Rows from block 2 of the text decoder, named by matrix and row number. Rows with one number belong to one attention dimension. Each number is 500 + 25 x the weight over its row's rms, rounded and kept within 0 to 999. All counts start at 0. Numbers have three digits each. After the name is the row's rms in percent of the matrix's.
# v: attention value (decoder.blocks.2.attn.v.weight, 320x320), inputs 160-319
# proj: attention output (decoder.blocks.2.attn.proj.weight, 320x320, transposed), outputs 160-319
v.224 085:494530497492492495547512491485511473491527496473491505512535485527498507490503541494541500516498510472488498477498538482533484493497523458540477519529522472475546500489529484508522469478517511481525550503503526504496521470552465496563492487545508460514516498499524555507505510497459533512484515537454494482450512505492521543504503492505453494487494534484466511515526501490498495481515472535506473451509488476434484456459543475488503520471495519517527516479425491458464495475498545
proj.224 089:486498546506456533522491488520535503515444472481485506550508514460477511504480491555492491488492503470457526517498510483477524483499500429487504544479490522533555497453476529513510463476499483467486479532504550471537465507529501481443526447482540479502468502475516510497461516457502533501479526496515487486500506487477491483514518493519524465524514449503495471470486496503508516500517503519447508488482519504501495480513497462468501506555510465518454520488494500515464528494478518
v.225 100:476497485535532486542474532482483491468503488554488468521494504508535524508504487490505501458507526494535473527475513466460477511524470501492460500499535507510508504488531477476461490520561503494452491509531536521481471521478447528480526432495504496559540471513449513511512494509530493506493516506491503523467503471498516513518467496485501509563491544510484522482581512465466489496493506475524507505467470504526511490508524499535508515531464477462500475499520545446505500498505499
proj.225 101:525527490463514485524557491472478518498483506463485507477542506545512445523491499488482475491527460502539507512515504482523502484505509514469517513497477510519582517522509526508480503503498536541482493475509489448471507496500512568550487540501537496463481527512533462496498540536456541453492502486517528465506494462498534458514522481518469496530497515545542520514519488522493500500488501514563467500526529544488525501534497530517503523494506549510477544522546516514506509512498470
v.226 086:505452468528522513553502528495471537491493521489495479463495490526456515499502491492494542492496480496543518504510501480489491525495483524511464506461500519528503514503486511474499477461501496510488484518527526504532468529467503512477533518481474497488540515467461512531509486549493466511511473520500497526502534514475510520502521490496513489516460526527489475491523496495482457506531483467495483512532463506504500581547553474511502526522464513491474493476556506519508449498510477
proj.226 091:509468416436529505484516513468507532458482471512463485510512542516496510520490500507531489490495550505511478521518527491510513490509540527541504496506525487505492521528518471508501446516513492529496487499521505461499490479466443578504497552532511480498517486501496488516518475548506491484480515493476511484477489483489488469482485460500523537459515530527537509506491478504485519506529513469533492480509505540497554496481493559461494524489487534472517505510534497517530498483503528
v.227 088:501479513477488485480459499500520540483515482455495423518520487454467502482528527540491479538522505510442509500528497509549515503515499506523475522493515525504464519508485473484494494498518473526483518474484512517536538540495501526509494535489505536549472528467484470486503470517461507462493489511483486474508472517522488494490524492509479490493495471501494471524523514493510480522496500507505545491475516474504479509495549469474488464511473536505512520419552493458510485534497503
proj.227 085:507501490535531509543477507490511516500495504447468525478506510520546521530485474462508558505481491500496537488485540500482499502479492520467512474484499483520514520495464515522508481470491545471507496493481542483491483472529504494459442528488503492515509514504470542500473495468456530532480477498442444504492486483478509527507476496508452490465519469490505520489498520491472487494469508499507504499526498495489503482500539535567515501443494484492488480535524479526481487536502511
v.228 091:491532500507488486506521492475491509521544494453509566507533520491445493499510500487516500511461564498516477488486527477532485490506480520510537519496512488527534475510475460538504443495544513489509446552536459516517513533533493472528511486523545500480489521492512526536505486496482475475452490522477514503492487504496477504485491515444487493502503458488466482504522510493560498507523498500475466507548493482485509487481532496474543509508509490468505516506527498523526496484516467
proj.228 095:443439517513507531490484463478452505476504467524483530474454503455471465471506501550479507498496527464491528512515500492501555508504506449511485517496514503565518517469513528488468490505485460494507533441514548527506491492524489554502497475486536472510486495480493500510482491517508506524529525493517534497518481529511472504510519488489521520513520496493483486455503537512495520500478497496499508487459527486507499517536533514474488475528527486495510525502517477479486531524479473
v.229 078:471483497495519517491487534504512486521460494481497464604466489493533501477507521523483513526515511494515488480536540474473528482470532488553477514543506494461469508512531498526491522537498548538527468460525534463532472485487506477462504494490519534484475525480468506487537485520481521500554529533551468513489495482504500511462474524488523518502500508519524510504457493485492497473506522531489492505475482494490452470465520524483485509473466494548503478542466488485474466495497518
proj.229 082:531483551484484516492496489530521491522529539496527516486546468502481509502513503533510492512464489479496477490500494467525436474500477473520478534484481521437484489508518456512553469477501500517530493495477515504522524494496470439513531475497516493534496475559520476495459492460528471518487491480490459514472491487511512486485500519473530490501499453507478474443483468471516521505506506489494502518498478477485469529507501432444503523479517491521481492495473487494535484472515494
v.230 088:444458466501460552486535476513504486489507488519519492514476557512509486490479505503526520457495467515517490519484493508493483491472530514496537488518497453504479487505529515542494534475507525490523528517526490471488464516488490488544511504489538471485473510498477521517499533496565503506509528505486466509483535505505506460522453456511522520499508545505517494524465520545487483512512520494500517504480493440498530452522454538508486492491458477518465457552455530496534515502496515
proj.230 086:509529483473475515505473464496454501494500519485526508462536478505500473487480516552495472541523449521506515503499482489493476509504501460525495524513507488442455473481549474489496506534503475480515483496476419490501524531478509525510517488550499491460512490518506481485489480507528507532454508479513537495504480484530449464468498531486526527558487499512531493468503500477512530509527495505498474525527492527499457493528520506467514471513503461477525506471482496474491510482514501
v.231 095:459466467505517522489478506493513512478446490536475484503524517494451463466490505540472455519503442521486486545482496472512494513483523517494490472559543523532491520509498526484494511535495470528487530484483487477494513528457473532496489504487536538510490479456460501503500489522491473487491505488489515520525472488558492473513478488510534507522474521505520520518537490529487506511483491456513517553463461470532531484510497494508487484496466495493487471519516550488502509491477520
proj.231 104:516528509472482483555490475503490501470473520454525541504502466546558503489485503505508494511526473518546511480500520520532459490471498526495503520496495519487456504503509486513492533526504506472507494498498414455462444490471507501514444530514521480502518518522529525499490507496508519498434500507466484494494480483544503521486509484503452532551489533542547529498499481460553473505464491507520499503544488500505456510529514514537492538475446503500537476513481488510512498508523484
v.232 085:481516558505470473529550537503485505499505542505475445478504497460559473500483548480516487482523561467494490511500455496485477526468498540505436505483445490479524494518524494489491502436539540526510550534487493529480544532513481508495537441509502524452510516503502494512470553490525449480553467491512551503526513527505543517509504485494487477477490481480457560514521531496531515528499570533499530500528533489479507484468479507471451528470494526533494475503485527500478476502489461
proj.232 086:459542519539508505508459509513531452459548455550511453500481487477477507523537512516450506497493501466476499503484517498505496499486510474517493506502533452494469476514534514479497494464492527502493491498554531497508506510525511493509530479448482486489501463453443494534552506482492554539568498529512495495502478517460481513523512527471527483496548505477531450526497502467475519493483454532478524483449524503492528494484464542525517503483462480513518491523497500473487488502426497
v.233 090:486510495497510500503508488530510522536497499467481479525492494534495518488467499522518545468540533490506477477509490500491494506484492453512450499498532511510485473515558479556479491507510492491522481488507552513536507505474471437499538528524450483531513471477485515498492494534540526432516501493476499479429483527515526492530490523546494495520511537513507537519470485425529498496516505525525461527459503512474490505508526531483463472442454506492486507543482486496483476509496512
proj.233 086:575461504510517504458507490486465479490514521498503521504542512473466512527498505473502500492510512460514519500529484452543453528513506474476520541472465525486516500512525520480562484446508486513519486512514510484456502522512493489513520464481516519516490470533502526510502507481484491522495488507496531523470465503519507465502457508515493494522494466543504533452477489516470494504461512459500449521496502545504522518523504480464522487485515513507486508506481494480517495463447527
v.234 077:518497498478510512535503515473492507506511522546471515531557485493495540486497523470500497509487501484504477506506514471549437489527525531517520525497507500512545516470496490484530431460542502527537532527513498501525514558476520497499528462483503495432534511479503491505497501475500438461492516510498548459536479463516509489521540482491455459442505528523474479512530517543524526525517499485517523538530504491511508485447513510490508494461531469488522490504476464487536482477514501
proj.234 082:470496506515486488555499487504519496451529437508482510538476496452532529487495492547511504454491501492470483529468519533471569503489520497521488536486559511471495515457517545495495528478495515492483492470512518447518463501525503557493519473514527507520467513478461518487536483469482502440461491488512512521501466510487495464511474501503473568471545515482491503504503542498483549505496508510474511489453526568494481505480530537481480516470457488527528499491494517468481530485477532
v.235 081:515476498486513502483496511522475524495560516524500521465477496496486466530510503494520524526498513509488512457521496512467526519539480519448531465475489503481487476512512495494434497495512513516524455490490507538466538523504518485545435495513486506543502509510487504496486516511583496500537484485531492502497486480495520538499448476531457498493504469509488513487476484463505524505501548487517512482494530536460525486546519530492477458426547482482485494494525491492527506532487480
proj.235 087:534463454544576481471523529503499472496549526537487478489475515495511491520477492414503518488519500512502473495512525517484523531501535535454506524494512479488512504507495511505496532510491551507522504448496498526487526504489499525511574530533488522492465491522483512484503519497471482523528495494492511514506463487489518486516459510522479461451487518510480504464503530537464509490477529485500477498500493544490498519498496552480525485458512526496513482515505484503480482506517460
v.236 089:491522463513517456538507539487508446479473486479445491483510509490478501453498473514482474497489475492487482487479501492475492509459528479531511540487477449477519505538486526535570517474535551486533503507528469484483476511523471493474500479517511503463514465511501534546483493499445482523481506510457517527521511479510502507470514496439508505497488510480493487522510541516517518510458486529495518500497500497523484464476534492522524538527478485513539482474477537522488495472502505
proj.236 090:441532514480471493489473506502517543513444477479507497489504487459529489504539510523472467533499493492488479516519480505518538489484490460540510506481524486542478515534507505494478488526501498500475504519553519481550468513527490480486460465454507512527508494461520466477494489501509520487491478488535528467485509490477479535519543520445493454555516508493526473508511499464533489493526481503487543446445494434501482475540483475481508513542472534481471478506501488481489496491484468
v.237 088:509478445506464444509541523508511490481501527492498498464485476472445474468550522519503536519502475512495500517497516476530524536528500474504481528445461463545501504520490496507505501479505523510478476510528491497534493560480501508479542518508499574460493547463490478517498479485448494497536513518500489526558465514533509498481488517484542475490526430485501549508481474477528469524517502522470492506468523463544488516520507503496544510531482515509491521484547493532486475507500485
proj.237 082:477446474498488487467492531459517509495518437508500503490488491550508489525544512464524511505514486511537506490494500529532472498504489501548493457516513489538450491529475471469478477484507493499553503482489517560520541482490456525481464516493463523493528488506482501486514474517519500554556485481521477493534493456526460521469444498477533500476482498507506467501527509464446488504488444501504513510523503486514475531511503521527518500479517498473514495489480515509545424513498464
v.238 083:504488504487464541462512482471500519485508478570513495516513494492514537521498509518503534518534464511460477498491507518537476513547513475477510483510494492472497480476524481511452480502470485523499515497422477497473531530489502540518520510458503491516520551499488478469515552479583506504518495490515518488499475502555480494502520491571499494458534479550516533520487451509469494490519526530521510483467532493485518490505444493509494490470515471499510524509500484477533488521510497
proj.238 089:545489504509515498526533471494508472508523486482520500495450479496540497517487488440498557468495483496512504509488515501518503495492514530468467487506488486473490497497465509483519521460517544491514472502464491499444523497467504505511504499538454525499500525508483539529530519496472516482527491494516505520519473498521491477491486499513467512482499488509476536523507495500494500496505529511462434544525502548506442504483510529517517496467535482542507470498466554493468510519520528
v.239 092:490516525495468479532506504484480488460479493461477503529502571503518492467476494491511513507482491510512495484480509521515484483449514501508519484535500451493496538521447451520556515460516514494509520518534440506510515549521477505503506512481554496515501482481507522532524510525485487511472501513508479512518518502515496500483510479484496520520458526480487471517507527532495485513514506492484512513507483484496513447500556488484506494526468502531481450502493496487516478511480521
proj.239 092:456538503448467504522460453499492550487424496465510496474510473467474496474513497566515425527499506498521509500515505482516502516499508481521527532519483525489495489527542533512482467549509480472487498517520490467515466531487515522514451452520549475491519519502518483539466484488523525484435488495496504499499519484521431526495539530477484524533503508523519475480506527510545519494514523502515511469528490503507470525519508485485511484528481462500510490482500476491498541494488461
v.240 111:491480496512461508498511505507519505497488486539515438488523466517499518520503552524487547468516488493491534517541530467505485499508471477495512520492487506455506510516551511506443510479539538528483521496534540464515495517468503526488502471474487512479485530454482490493509541501533472455520500513511481518503464523512530470529455491507496443521501493541534524483468491485479511471506455548498557471489513501479473521533508480523485508498476523503502509526515489487524501519541492
proj.240 115:543523477501488493537520515477481504485590535513483537474525510490512453501514489467516539482499502500497491476508514484499471497493476471516491503493510468467474521504516485514568450511512497540495481495503458532483493509464510518504538511491465508515475488500499492495543478504511582529478509508502492508498451468497493454467471477495544472463474478473492507436488488481470509497500518492501468502509478529494525491468540550516493518464494488515473528482521533473504450499481521
v.241 100:505522493505500537512535492494510502494501461537526564460521494514499510527501475457526543495474502482471480489506473519505521503504461549447510461524514518458498471494480565442436503492499482492504509518471487507440519452507508518510469490495497448530507477519518519490456517523527556520498504472466490479520526506471493493522504494542504516508492538463495493473458504522476480464501509483471509459519524546461520508536457523498462505485520469479505520539470510501469494495492465
proj.241 096:517505435501484490465519582501510481467483509522505490534493493515470496462483494454470499463513505527505499485519492506545545522516509535489517528493470497477530455495491483476483501498501533516525489509486441508512498517488516519519561506550495496466508504515569497518503512559526482498496524537496517498513516488505507499492517508524523474523489514499502516498497500546492505494469533485492484530496501528496486487438460516488499456529494474480491502489497508491483551530533514
v.242 092:516477496469481530473510506482496482479518474519468471557517505502503540508494528523499502522505466531454500493540551514546456487509523482532537513513521504486486504496509504513501494490520484555505504484507507465502497536455523514507513487439518537449456558479492457475502492467504488484480567513503483490526479485540477459483512504501453505491518556533506453487490524537507500486521472494501555508493539481504468478483500533489505470519479492519502485455530492439535471519534519
proj.242 093:538518507516481505525484498500472527510535499479477530495480487489556540475497468504542513532487477502471495490494522474492517525484517535487502521502543503427462511454507519515515509478496545496503514502498481475469478498518486523468503490537514512523507520547498523505482498454486514453423485475478484528487470490512507461492494518503481514482524468474478526499499541484442529489534554494484471515511473520482417495486585499484481493409530484516522484490482493486474512503495527
v.243 090:503520481454536481527497512506462485520546494530479554524490530496494501454496480470480489515454494495466488472456518461499512500514532485550510515506488484479524516495490526497538466527523524471535490502533507522465479497534499522533436490537525487496503460540514489521503489490465510510497554503456518470522504445507453495478506555504489510474500484472490452507484542438503488510491534495504503476482517514494491465449516484525535483484542460499548531481468518454497472499507549
proj.243 102:502508508541516469482472556504520512562482521479467522503525511476503506525501504492490492525500478499480514493492497506485509504500507478447513519498508506521535498475436496512472512489501533485511504498448540505525486501574523477477491495477513526514482553527509489442445513499468500491496513481515501483527553458488503508537492544507485474525486479477487495491509559499510528511486467488485529443480515492500455481517497454465510486516510506478475522507502463510496492513502474
v.244 086:484559566489543474491486494499508494525529536493453507507456520459525442484491476546488442503523544511487457515449482519501499483515502508519456451499491498504507527493495491487506476545485470486534507487483506578463514505530496496470488469521500538509489473487504479491516487491525499467515497457549506490506496465527457494478514543523497545480527457477494520522524495476521538523457530508514498519497506497550503502504498525517491502465528489522504497491486465500490499524498505
proj.244 094:548533538523548475467509490525489484509507514496510458517489489481487544528508526496491481498486478500517495457456518494476439531476517526479510457492466498541505499536487533522501547494496517524487511493466501500452476483517579436494445518471497533508503499526463513480505502478478491479547473491522477511493532514499521530520551520517504478533518512499487525560496528478536462507453476500519518508518514504496461475512501469518527507507472533526525479546495485495499490491489499
v.245 068:541505480485537469485453526504477473448452477531491507505512482541492536486491504485493522517493461530521507504514550511488502478502482471524560487513525492501527522481468474442524551519488478519488493484511491471512479481468500527476469468476513481528515492531507488490510497482466487543462574527486498514506517483468524506483545492478456492523502559486510458477509482505463538454503468447489528500496480523499478475512509512503499497551494493475545494476512536464493519493498533
proj.245 067:515513487455451475562506515504504558533474511477472554504497502515506499470517491504513469526511499542505486483501479502506501493517490510474495543506505513455527533475505523536512495511499501465504527553495494460518494504505504505471525477514563471490513523532570486510453515506522508430469518470482498478515527478507493514474510506514453491473493510496490500498506532532511509501560513516487530472525460469499481505493507487482477512493527521509483497479519500483510513529538493
v.246 068:490525501516471509516464505472481504476515512502516482515483504492539496523516493526513511539510523508477494492533489472515485471516490498487509475509492513476518531462439498517502486494508507520518543481521484525495526497560506550490500462477527524513466497459510468492541503475438548496463522506518468466542489502516483488512486496458492466534508513477506489485493529541498489514479468513508550457474506510523462427522529467495493507541501499506501494442522437480540513510528536
proj.246 067:501557536464509492495510471482516521488473480481500481507495485517521488490474502512523467485477480529523520485473501510474491511498506516485500435517464517508517480557509569523474470556472454545467517525503485518489468517467528490514485492508497548514512517504508520524474487478477540439458465511509492480509533491471494526506549503521537477512487476439471507523494490502507480496536555486533476496578510479491481483453525498525531495511495476523520500500469514472479483489477509
v.247 089:528501493507486471533525494442470486481501510443497471501510458490501471470489531492502513516517483460486486512491493468552539514473527560526430516539507531499542493488471505459530490492507475486502522528477493496501520483486471516500532495512512470508509500495480561497503482550464531506491475502474497516488514502487496549475546494519512499473499523449479513507530490479497460493482516508479473493529448458485508494533513486470491524472460545521506497490489547497432460481481470
proj.247 091:466487514472472504530515507515532489447429475484515513538477466501463533482505508544468490472494527488488521517488498508551509486508498499548493519484494517526513503509521476512498466491516508480546486536505513498524490483493478526487508492512537458501519490487539526558499482492550502509510508519473460483491494501502513519484552490495527489507519488514525499522501489504515491518468473527484545505489516485522504505489448552496517527520460451525497461489468532531516536529509468
v.248 110:473501488488505506519492510535494505481488542492473536498511534523458486499470479520517491497486474511501522475450502500462462517463507482490536522455486459524474510528519479547537494505490491468484498509507502491520505532497545516524502508496494519464530522473482506542505507473471431502506487496502500476525509522551506495479490463496500503499484489518471481515533525512508478516502493493527447535549465522504534563444493499527531507510478528529460479484531506513515494488499528
proj.248 109:483479507490497513463474462521494535495507460512523461498478507485524542515500483545510474530522532487466473509511528498500529486493528503511503508521537503533472487447508480496456491519498468469465513471502530466480461486488440505474465494522489467522488496468459483503470489487496484508460501518515551525483477510502463500524484471522492553493518519496531484524488480491454523505521489506486505468461508501495479513540509451457469491496529505467533508498480433543468500475467504
v.249 087:516515496520474480490497501538497468495493499545499483492552457477516496516497517522475473476495477504506486509486489429498497516491493512479484517475478504491543499517545495488487494530496520478462578494529477488481524484491496531478480456494464503530534452495553497508468545449478475501469525465417522514511469494541505498512499510493530457497482494525505536508506510506493510484465473524504521513499533535495499516527475472522460537525513499476516497475485521481487520486489521
proj.249 089:489523541514464463510494522485506481544495517491531533520491529536529476497540487435487502480496491495504504489499502522501488499493474525483511491493518499531510512499447523505490515457506493504486500512534444506502456506507463453527511467451509503511479525472502478536462546527488546492498474534498521500527500462481500554513464487514493430523475504487491477538513465497487510489488468525451524439466500430518519479455479506540488491494493480507460530476522522501501442525490460
v.250 109:493511550475519508519479503502454527512507525517484499507516506489541466498459515472517497482488542475512501511480483488465465474500466525499487502492512527532501508487503460478477462479510498494479511545522504527529498541502473544541522470511493478545531497511497520524477528482528496486491496485484540464489532543450507496513513514521519495515470474477454514506523473484541486511519514453511504513553469530465542531524469482502476504487511499484470509510491490492520488509496502
proj.250 101:480533464526493510500481492488472477470505481486497534492529522495453479475502511548460451498505511486521526487475502507487487491501496496502508547523510484497548497412516509502491488470503502479508496459482517487481499508539513500527492512486539459444487498521471494525510490559489518535524535523493488497532523493485495513494482494503521525517507527494525491516501514528478513497468456542525499469504533525508574491485456548501506463463498468492524541498544477524503509516472535
v.251 091:512491475510474490493486481531535449476453491455523484483505510523475498484485491517533484505508466512507525535491502546507490500470496462522498520509505458537501530487480502478543549493471461485449524529507476474503467453510496492480524520511499470484489484509516556505497497481438533532446520515463450543490531537510527500500526499515505503536484545467510497471498519534484503514518462482470498491516494491523525525518476486476509530577444508502497494472499547513478508488478514
proj.251 095:456516515460431536522476472475487550504424491490497516519522495542482506485522508547511473543516503519488530498478496505499493492508479459532545496514486512493468500462537476553486489506501461467489508555499469485513503510500495506463469486536525470463544498507532509488454489516542503485463500517486511491498509513521465515484514484499511522511493514494536494544504495509483458517520475528485531507530501442519495478527502463514483489540502473482486543480526501488519514519476536
v.252 092:548500436475477450499521504479455485464511477500504488484469493477464452482510502515495522502507476517491449487500520519525525549506538489509546538466468506514484486528485522538541502499520487517498460508498468480495474555510487451517564520477500545481490522537471507492526475541507508492500505507512485538502491459496503536475490478491498502501514482478485498513482479482513483534487533532498508459454508457494525465566510543507517501475492493513530496484522495510516489516479450
proj.252 096:455440480482535492457510506494527499489468440505526480492475478486533504519518516456495509543508467506520475522507494512519504511510503506531492471484537466491469520517516483461504531496513510495562518483505507528513550504512468561535514511533474533498494519506525481480511467534493469500542472476533480487516500503515513474514501539440498506490516537500489498513529513506498471500531489491519478546489473505504480529519513534501524494488519555502523462492466511548510493515510468
v.253 078:501520481518508497463492491457492474480525477539523560461507527487514521500504472476512535470465492504528458494460504474501515502542481464482547503498490487510516493502452467545505509488511515434486484496484482483498500520522500498501499470503497448548476492558508515533497518493505496529445534509440499469460518479458506484506510524482546475492555473488498497529480465526507513500496498514524482476500478475474526492543488520523535508493542456469518520549494479490491540516499465
proj.253 078:496488474470508465475521470490450484480481475486490530439469523476488453493499506491455509483504499497493509510522456523504531499519461492497479477516486490547543511485497530456470481518508473507490526522496524544516525533513514543505527490524475513493495539471541485497504492559496513522519497500559537500501511489514490463534559509491514508515507508495501512516518535545572508516557496481530474537466499491515526517489482483502496486563526520506485512485477518499490548511507475
v.254 083:482507559495488512426457459501476504490530531498516485517476481488519462528504482533482461527513507532500482522489539453476518474505501494513486521475468517475483509466487477503494554572437501509462530471502486533497536451517520551480487513518523541511464514506493471498545514486520512522523491508519465507497515502498457508437491509454530493512526459534505465512481480499505506466470507532474484462508491483524470507505476494531483504531535497501505514482522494499521509503485513
proj.254 085:556472551503504514499524483497503495572518514492535493447457479557531493509485519475494513520470518516488514477492530489458448500486484505475480442499480493532531495533452447524480498483493450510508528521460513527487511492519527422453510523481487540545481521497470489501457506522503547541523494502510449489514525480494457525496524476519539505482486497486440476512510446454514485494527482514466509492537485412490487502511497449489520482528538470503482513507490469521519436534514475
v.255 086:509512535460550494482457473480509524521485464516510489517498504514517471502504479514505491505504524483498491488499513563486487489530487471480524477519552502498487510476472496549471483499481449540537450485490507494515496488507509435489528497504507476523478523521504507483506476478535562499498491484545525490467482474479517505502465529515480501528498462454507541491493505506502534520501498479543504496490499492505515476497526512480506478468516492465508529537480460484514500520484492
proj.255 089:505504495515541504494534477501487484468497503496483488518534490460491517474497502507533529516497504494510485492494494499499511521505475491487505515500467484509490527490543555509551519511492500532496494491488502508447523503523537525512482496531513514506501488533505544485532464489463485464512504469504478518485503545535521464511525510493470508496502500509510552492498550540543445502471540462542491554514502567501508517515526522516481504488483526549503500511476504437491557488480542
v.256 072:471522551510497506489491531519441510500465480555513448513503534518508482525465532473513525474495535540479469490463523509502543503527477451489517498481480514485453507454465496506475477499523443458510462486504505511515511509488514467528544472517547517501439498585494486499491520511477508488549503478498463538525516533504510499508503499442469492516527526488508521518484536478507482507510531500506525529543516525485521446491513512509504476465516489496516486503495469448539513505557482
proj.256 078:493516504505488473518522481472523453510481540466518549494535496517521492512519486496498526513507528494517501475483497492473483510510514485445475503527564496507502462523503498516476528497502500534479521518519481500536485505540527570447483466480520503497512527489447529448492500513481554457559500506501496508486470469484539510494529484543520511579491456511497495470511490445523528481529480462500479504484517500504498507468515489491522502508481508532469504513541509452494514489515483
v.257 089:577532520494498494469480481506507527464458508538496509479494496531453470478456530524524491528548491439517510500540510460530485514505473461528500532498494524479522493523503515530490460499511541517490518554476478513515493531516512477536515518489520471444558477501501520483493504504492457533519530511492524507466508472514546506495464484540505500472445536523450529501502520445518525515523489492471497524500496492487459535468512532478522536499471515507528497455481496493515469506450507
proj.257 101:537478461480506449489484521494526496493462457467525496488471505538522449478502524524505540528500520534452493515470493513512468486494497449483485510505512538506549521495525504488522494507487531482530500473463489475528471513506484466541500523522448533476502479454570489528495503504484525493489503487520507509485521528523508531502523478469519510458490526499497503492479478518549468507487474454463525513538488493490488505492499555500502510543491501498472506501515481529494519493515523
v.258 082:476454461533494530510468515530524462517515511512497496446521493466487525549552458482494484510468514484472462500492529522483476545492492508550549483485536485464496513503512470464531554535470474457481484460532508512490468486510516503483450514475448511523506479493512498504487482498459490481491521493496521525505448470522489504523509535492501535502495484535500518527477543542457513512490491504517551538461461529522497473533520490527491494502497465491478488498488515543531526497466496
proj.258 080:466525533468474517470496488474481597479481490489487483506516500508474546518532491491504484502488485494515533492563450519512536501516534499521485491505464459458476529499520519538454483521501467519527519527498465525479500505494487519544525471477489462509462457508533448479488516468522521555472466504516516498483501524508472511504482494471510528478512538490536499510518507488479536495460505515546487508456478504500494501500503512528504480503500567450517472460431481512533514518498497
v.259 087:554483471554489510506474543524455520496515523549497469520482479493479453472455476483530546511506510482479485476521525508497501507528495525499503505517500481458466451505503480474495503519504481498535509506484531517472485500501514497506496494485530457499489504510480504477497516497491505439553492500482489518528532516499551454514459510477450553496485490537471493515484504515483525512531479531538509521524499543538533483491521510511492513464562497519521479488494510492500519505482482
proj.259 089:482487539498508493504476504468556459495435503453483513456513506513503472488513498472494507462529543508562508493475484529442528514517486444502483505529494500551497470463499552490513505530490529501472504495512476465541485546511478501485471523463486544475515524527493491531466503491468489455463487533527476530524490478466493510516509512507508467518500493479478517480510502448532510493512485466477533465455515492489494553474487509530522523472441539470507476504490490517475486527514489
v.260 095:525527538476524491482514455471521489524480507524499455505482555494515486458444544523506465516516484503546521491503483513511473492535505507513518494531532518485461496507523519494493473498530542556509503521498477475546487488525487481501517483497559488490498484479484523462510538438492485459468484489476497470505492474510535501514510455527518474482514485468508511497491500479537515506560479483456508512486546488462496564504486514437557512510501517504491510497502471462528506500501498
proj.260 096:499488541502489528518488513518497471532506503451513508469510489544521500489515526485499538562493461484467461494443516490506464459506491513490498521497504526463570529526517503552525503502507510463546479480504515464520465478519491451503501510527483527482514494470509512559499464536492511482493497491487513521517479549490532511485486518479529463466482517514491533472493499506518472507497497483440508516524516483515528493480502501500492467529503442547479526489490496510476519489510512
v.261 089:473476533497526535512472495487509536469479467436504487493511533528543456473510502496504517467507512538511492472495516508498475491507508483519498518524498535511493500520499527487541500461492468483467457535547472463508514491523512493481530547470498503498454528507500518505545477465540496501503485503527464477455474481503499517467551492488488433504487526490527479474521503518514476461489457490468509488463502502456527527499483483531525480518511503459489496506493504495480514474555528
proj.261 089:440525541514516491472496470494448523492531489516522509531512496530476470498549503518498490519495475483473498490475512437532487498514496542482524496492520469481514523533511486510503517427516477487548508485516519499474484493524504488492535483491541508524519548532461533460538470530469508484511488504467501481490506512472511491502471506530488505522474539501486510534525491470463474498509507515491424493533507510506472466520506462487513499498517451527460478492531489468490486478487506
v.262 086:458539483469509470477523518497449499468478489532530518541492515509481495487482528528519509466555498535484468521457467448545542492541489463466480524490463499530500479491466473513479474473500474482548516503539547503517538545490486491527513477510540520475498504507512502476492538503524498500536489502516482551486532495523526510469499471457491514510482505471513500501518519474503487510499516521498492512524501530478485476462540505495495501464470463515482479518516503463443458502516505
proj.262 092:534464463511511481542510492487526444487512558469522512518502522489556482537510478528513542464505516498501494510474498506474492507506524471452488485508535534515421493500470488499495488517494521542486524450508506529528509492517548520495467497506504487512495547453451514474499516519470499430539505524505455487472486473470526484512483458488506524547490512468472495486497485500516465521481520463478493519492518516501498500510504511468485538493482508508485545498547506469506509495489488
v.263 083:525500513512544517488499516496541535516468532467461465496493495540516469444457524497479505464503470482495543525520477511488519468540551506536525496530508478457488466524481513529494489488530509533536489473469505508472486474513486487482490536488531483454492485505479479497526518452499486499508486480493502470543488519455504476547441540446485492476512478490500486504499533522505516480510441501501518505503499533518477527512539455494513499504500466481536493490494508486510536496509524
proj.263 081:457524513539497525463455505499514472533481501504523492491479498513491463454511513486477494458488472485520494502446489506487525497496507501494520503520507492518547502519487516493535474486485488474532486478535492493530460525508488502496541522458523502498514477548502506500487454522529490440412521531546499529526492457458488557494501525495481443455500492487480500440512447431503504494527498534475522473487496444495489511517466518494518482487430490504514447527494482516488460509509492
v.264 095:513522497498506518507476533501513526530551492515505500493513486465501492485463442475472488502479488428534518498531506528501484487512532486535523466536533484457517525505519517520490496514495497545508530498458509514447465500506475535507473514523448518506548512474482525459477542456479471528444464500497506504532537495466537529508458517519509495458476488487490477487490488489487536504517460485495488513480501458513456530525518456472507521532484528550501534464505502498519509533440537
proj.264 097:504482473479517475447450527502520503530523516528480545463491523544465472457500491503510511490505506523475520456472474544483531488508474514515512457498466501506508507539510498524504457558497536478515489527499509443458481549427460435579517570488467515499516456514557465510488475510504498482507526497479536497508515482524490553483528497482526457418479514492536504459503485514498509500521474491491513492496499498483512527481475479557489483512504491461517527496502503494492536508536551
v.265 087:539495475521487533551493537524519517498487518458473517490501519545511480517513459494465462513466538435506491484544556520503493506433467503515514489476543520496507488504486497507492509487478508518484494488455480532514466520450496519531533508473447527563472475445460511509480491516475499495496522501468482473517475514471462514484490528529527523504492488517479508510481517530493503500493512533509531495517504481513497515474475537511475497516516521503502509487465506517515516503468491
proj.265 085:519495506516514489446505471504479524508464457511527437536462471483454513477482492486518482519518480544515515499521492527523518499499494508562495484505479527495548480441551529454464469516506465502513491547522495490489512507493516507479521505482478441492513451522584493533487496481528481492457480517479515512496515486511521512504546491496493484470521505545513490523465502541537504493477511504517508540505461473484444488518472489538482513525505483472564442505437479525513530479465499
v.266 082:523484500481498518491491497480499455496509493530503565477523513460495476515518474545512487480500478491475517499479493498564465552530469458496490516454527531504527505498516511479521492535493485489497519479489492500496475485507488484498490478502543512556454522486501491448508456502473567473491457498479471515479482519521524482514535459496511475511501522469509509518492538475535512491540475448457454502466485523473543512486455520479486494455518518477503499488468486525514460476496500
proj.266 082:489511535546466495538466511534524523535552522490506537489511491481509561522495514524529526559478465511479493501462466495498515500494486495509479499492457460453484505496484463497481508494499496450527486494471469488499508479487466474497472488499509508471514491453465519553448524468475498482479525499500483497496515511519497487498462527509501506510503480493464478504501482442489426484491484491512466441480541515508497526477541462467479511465522493499467513488468512486520465513517502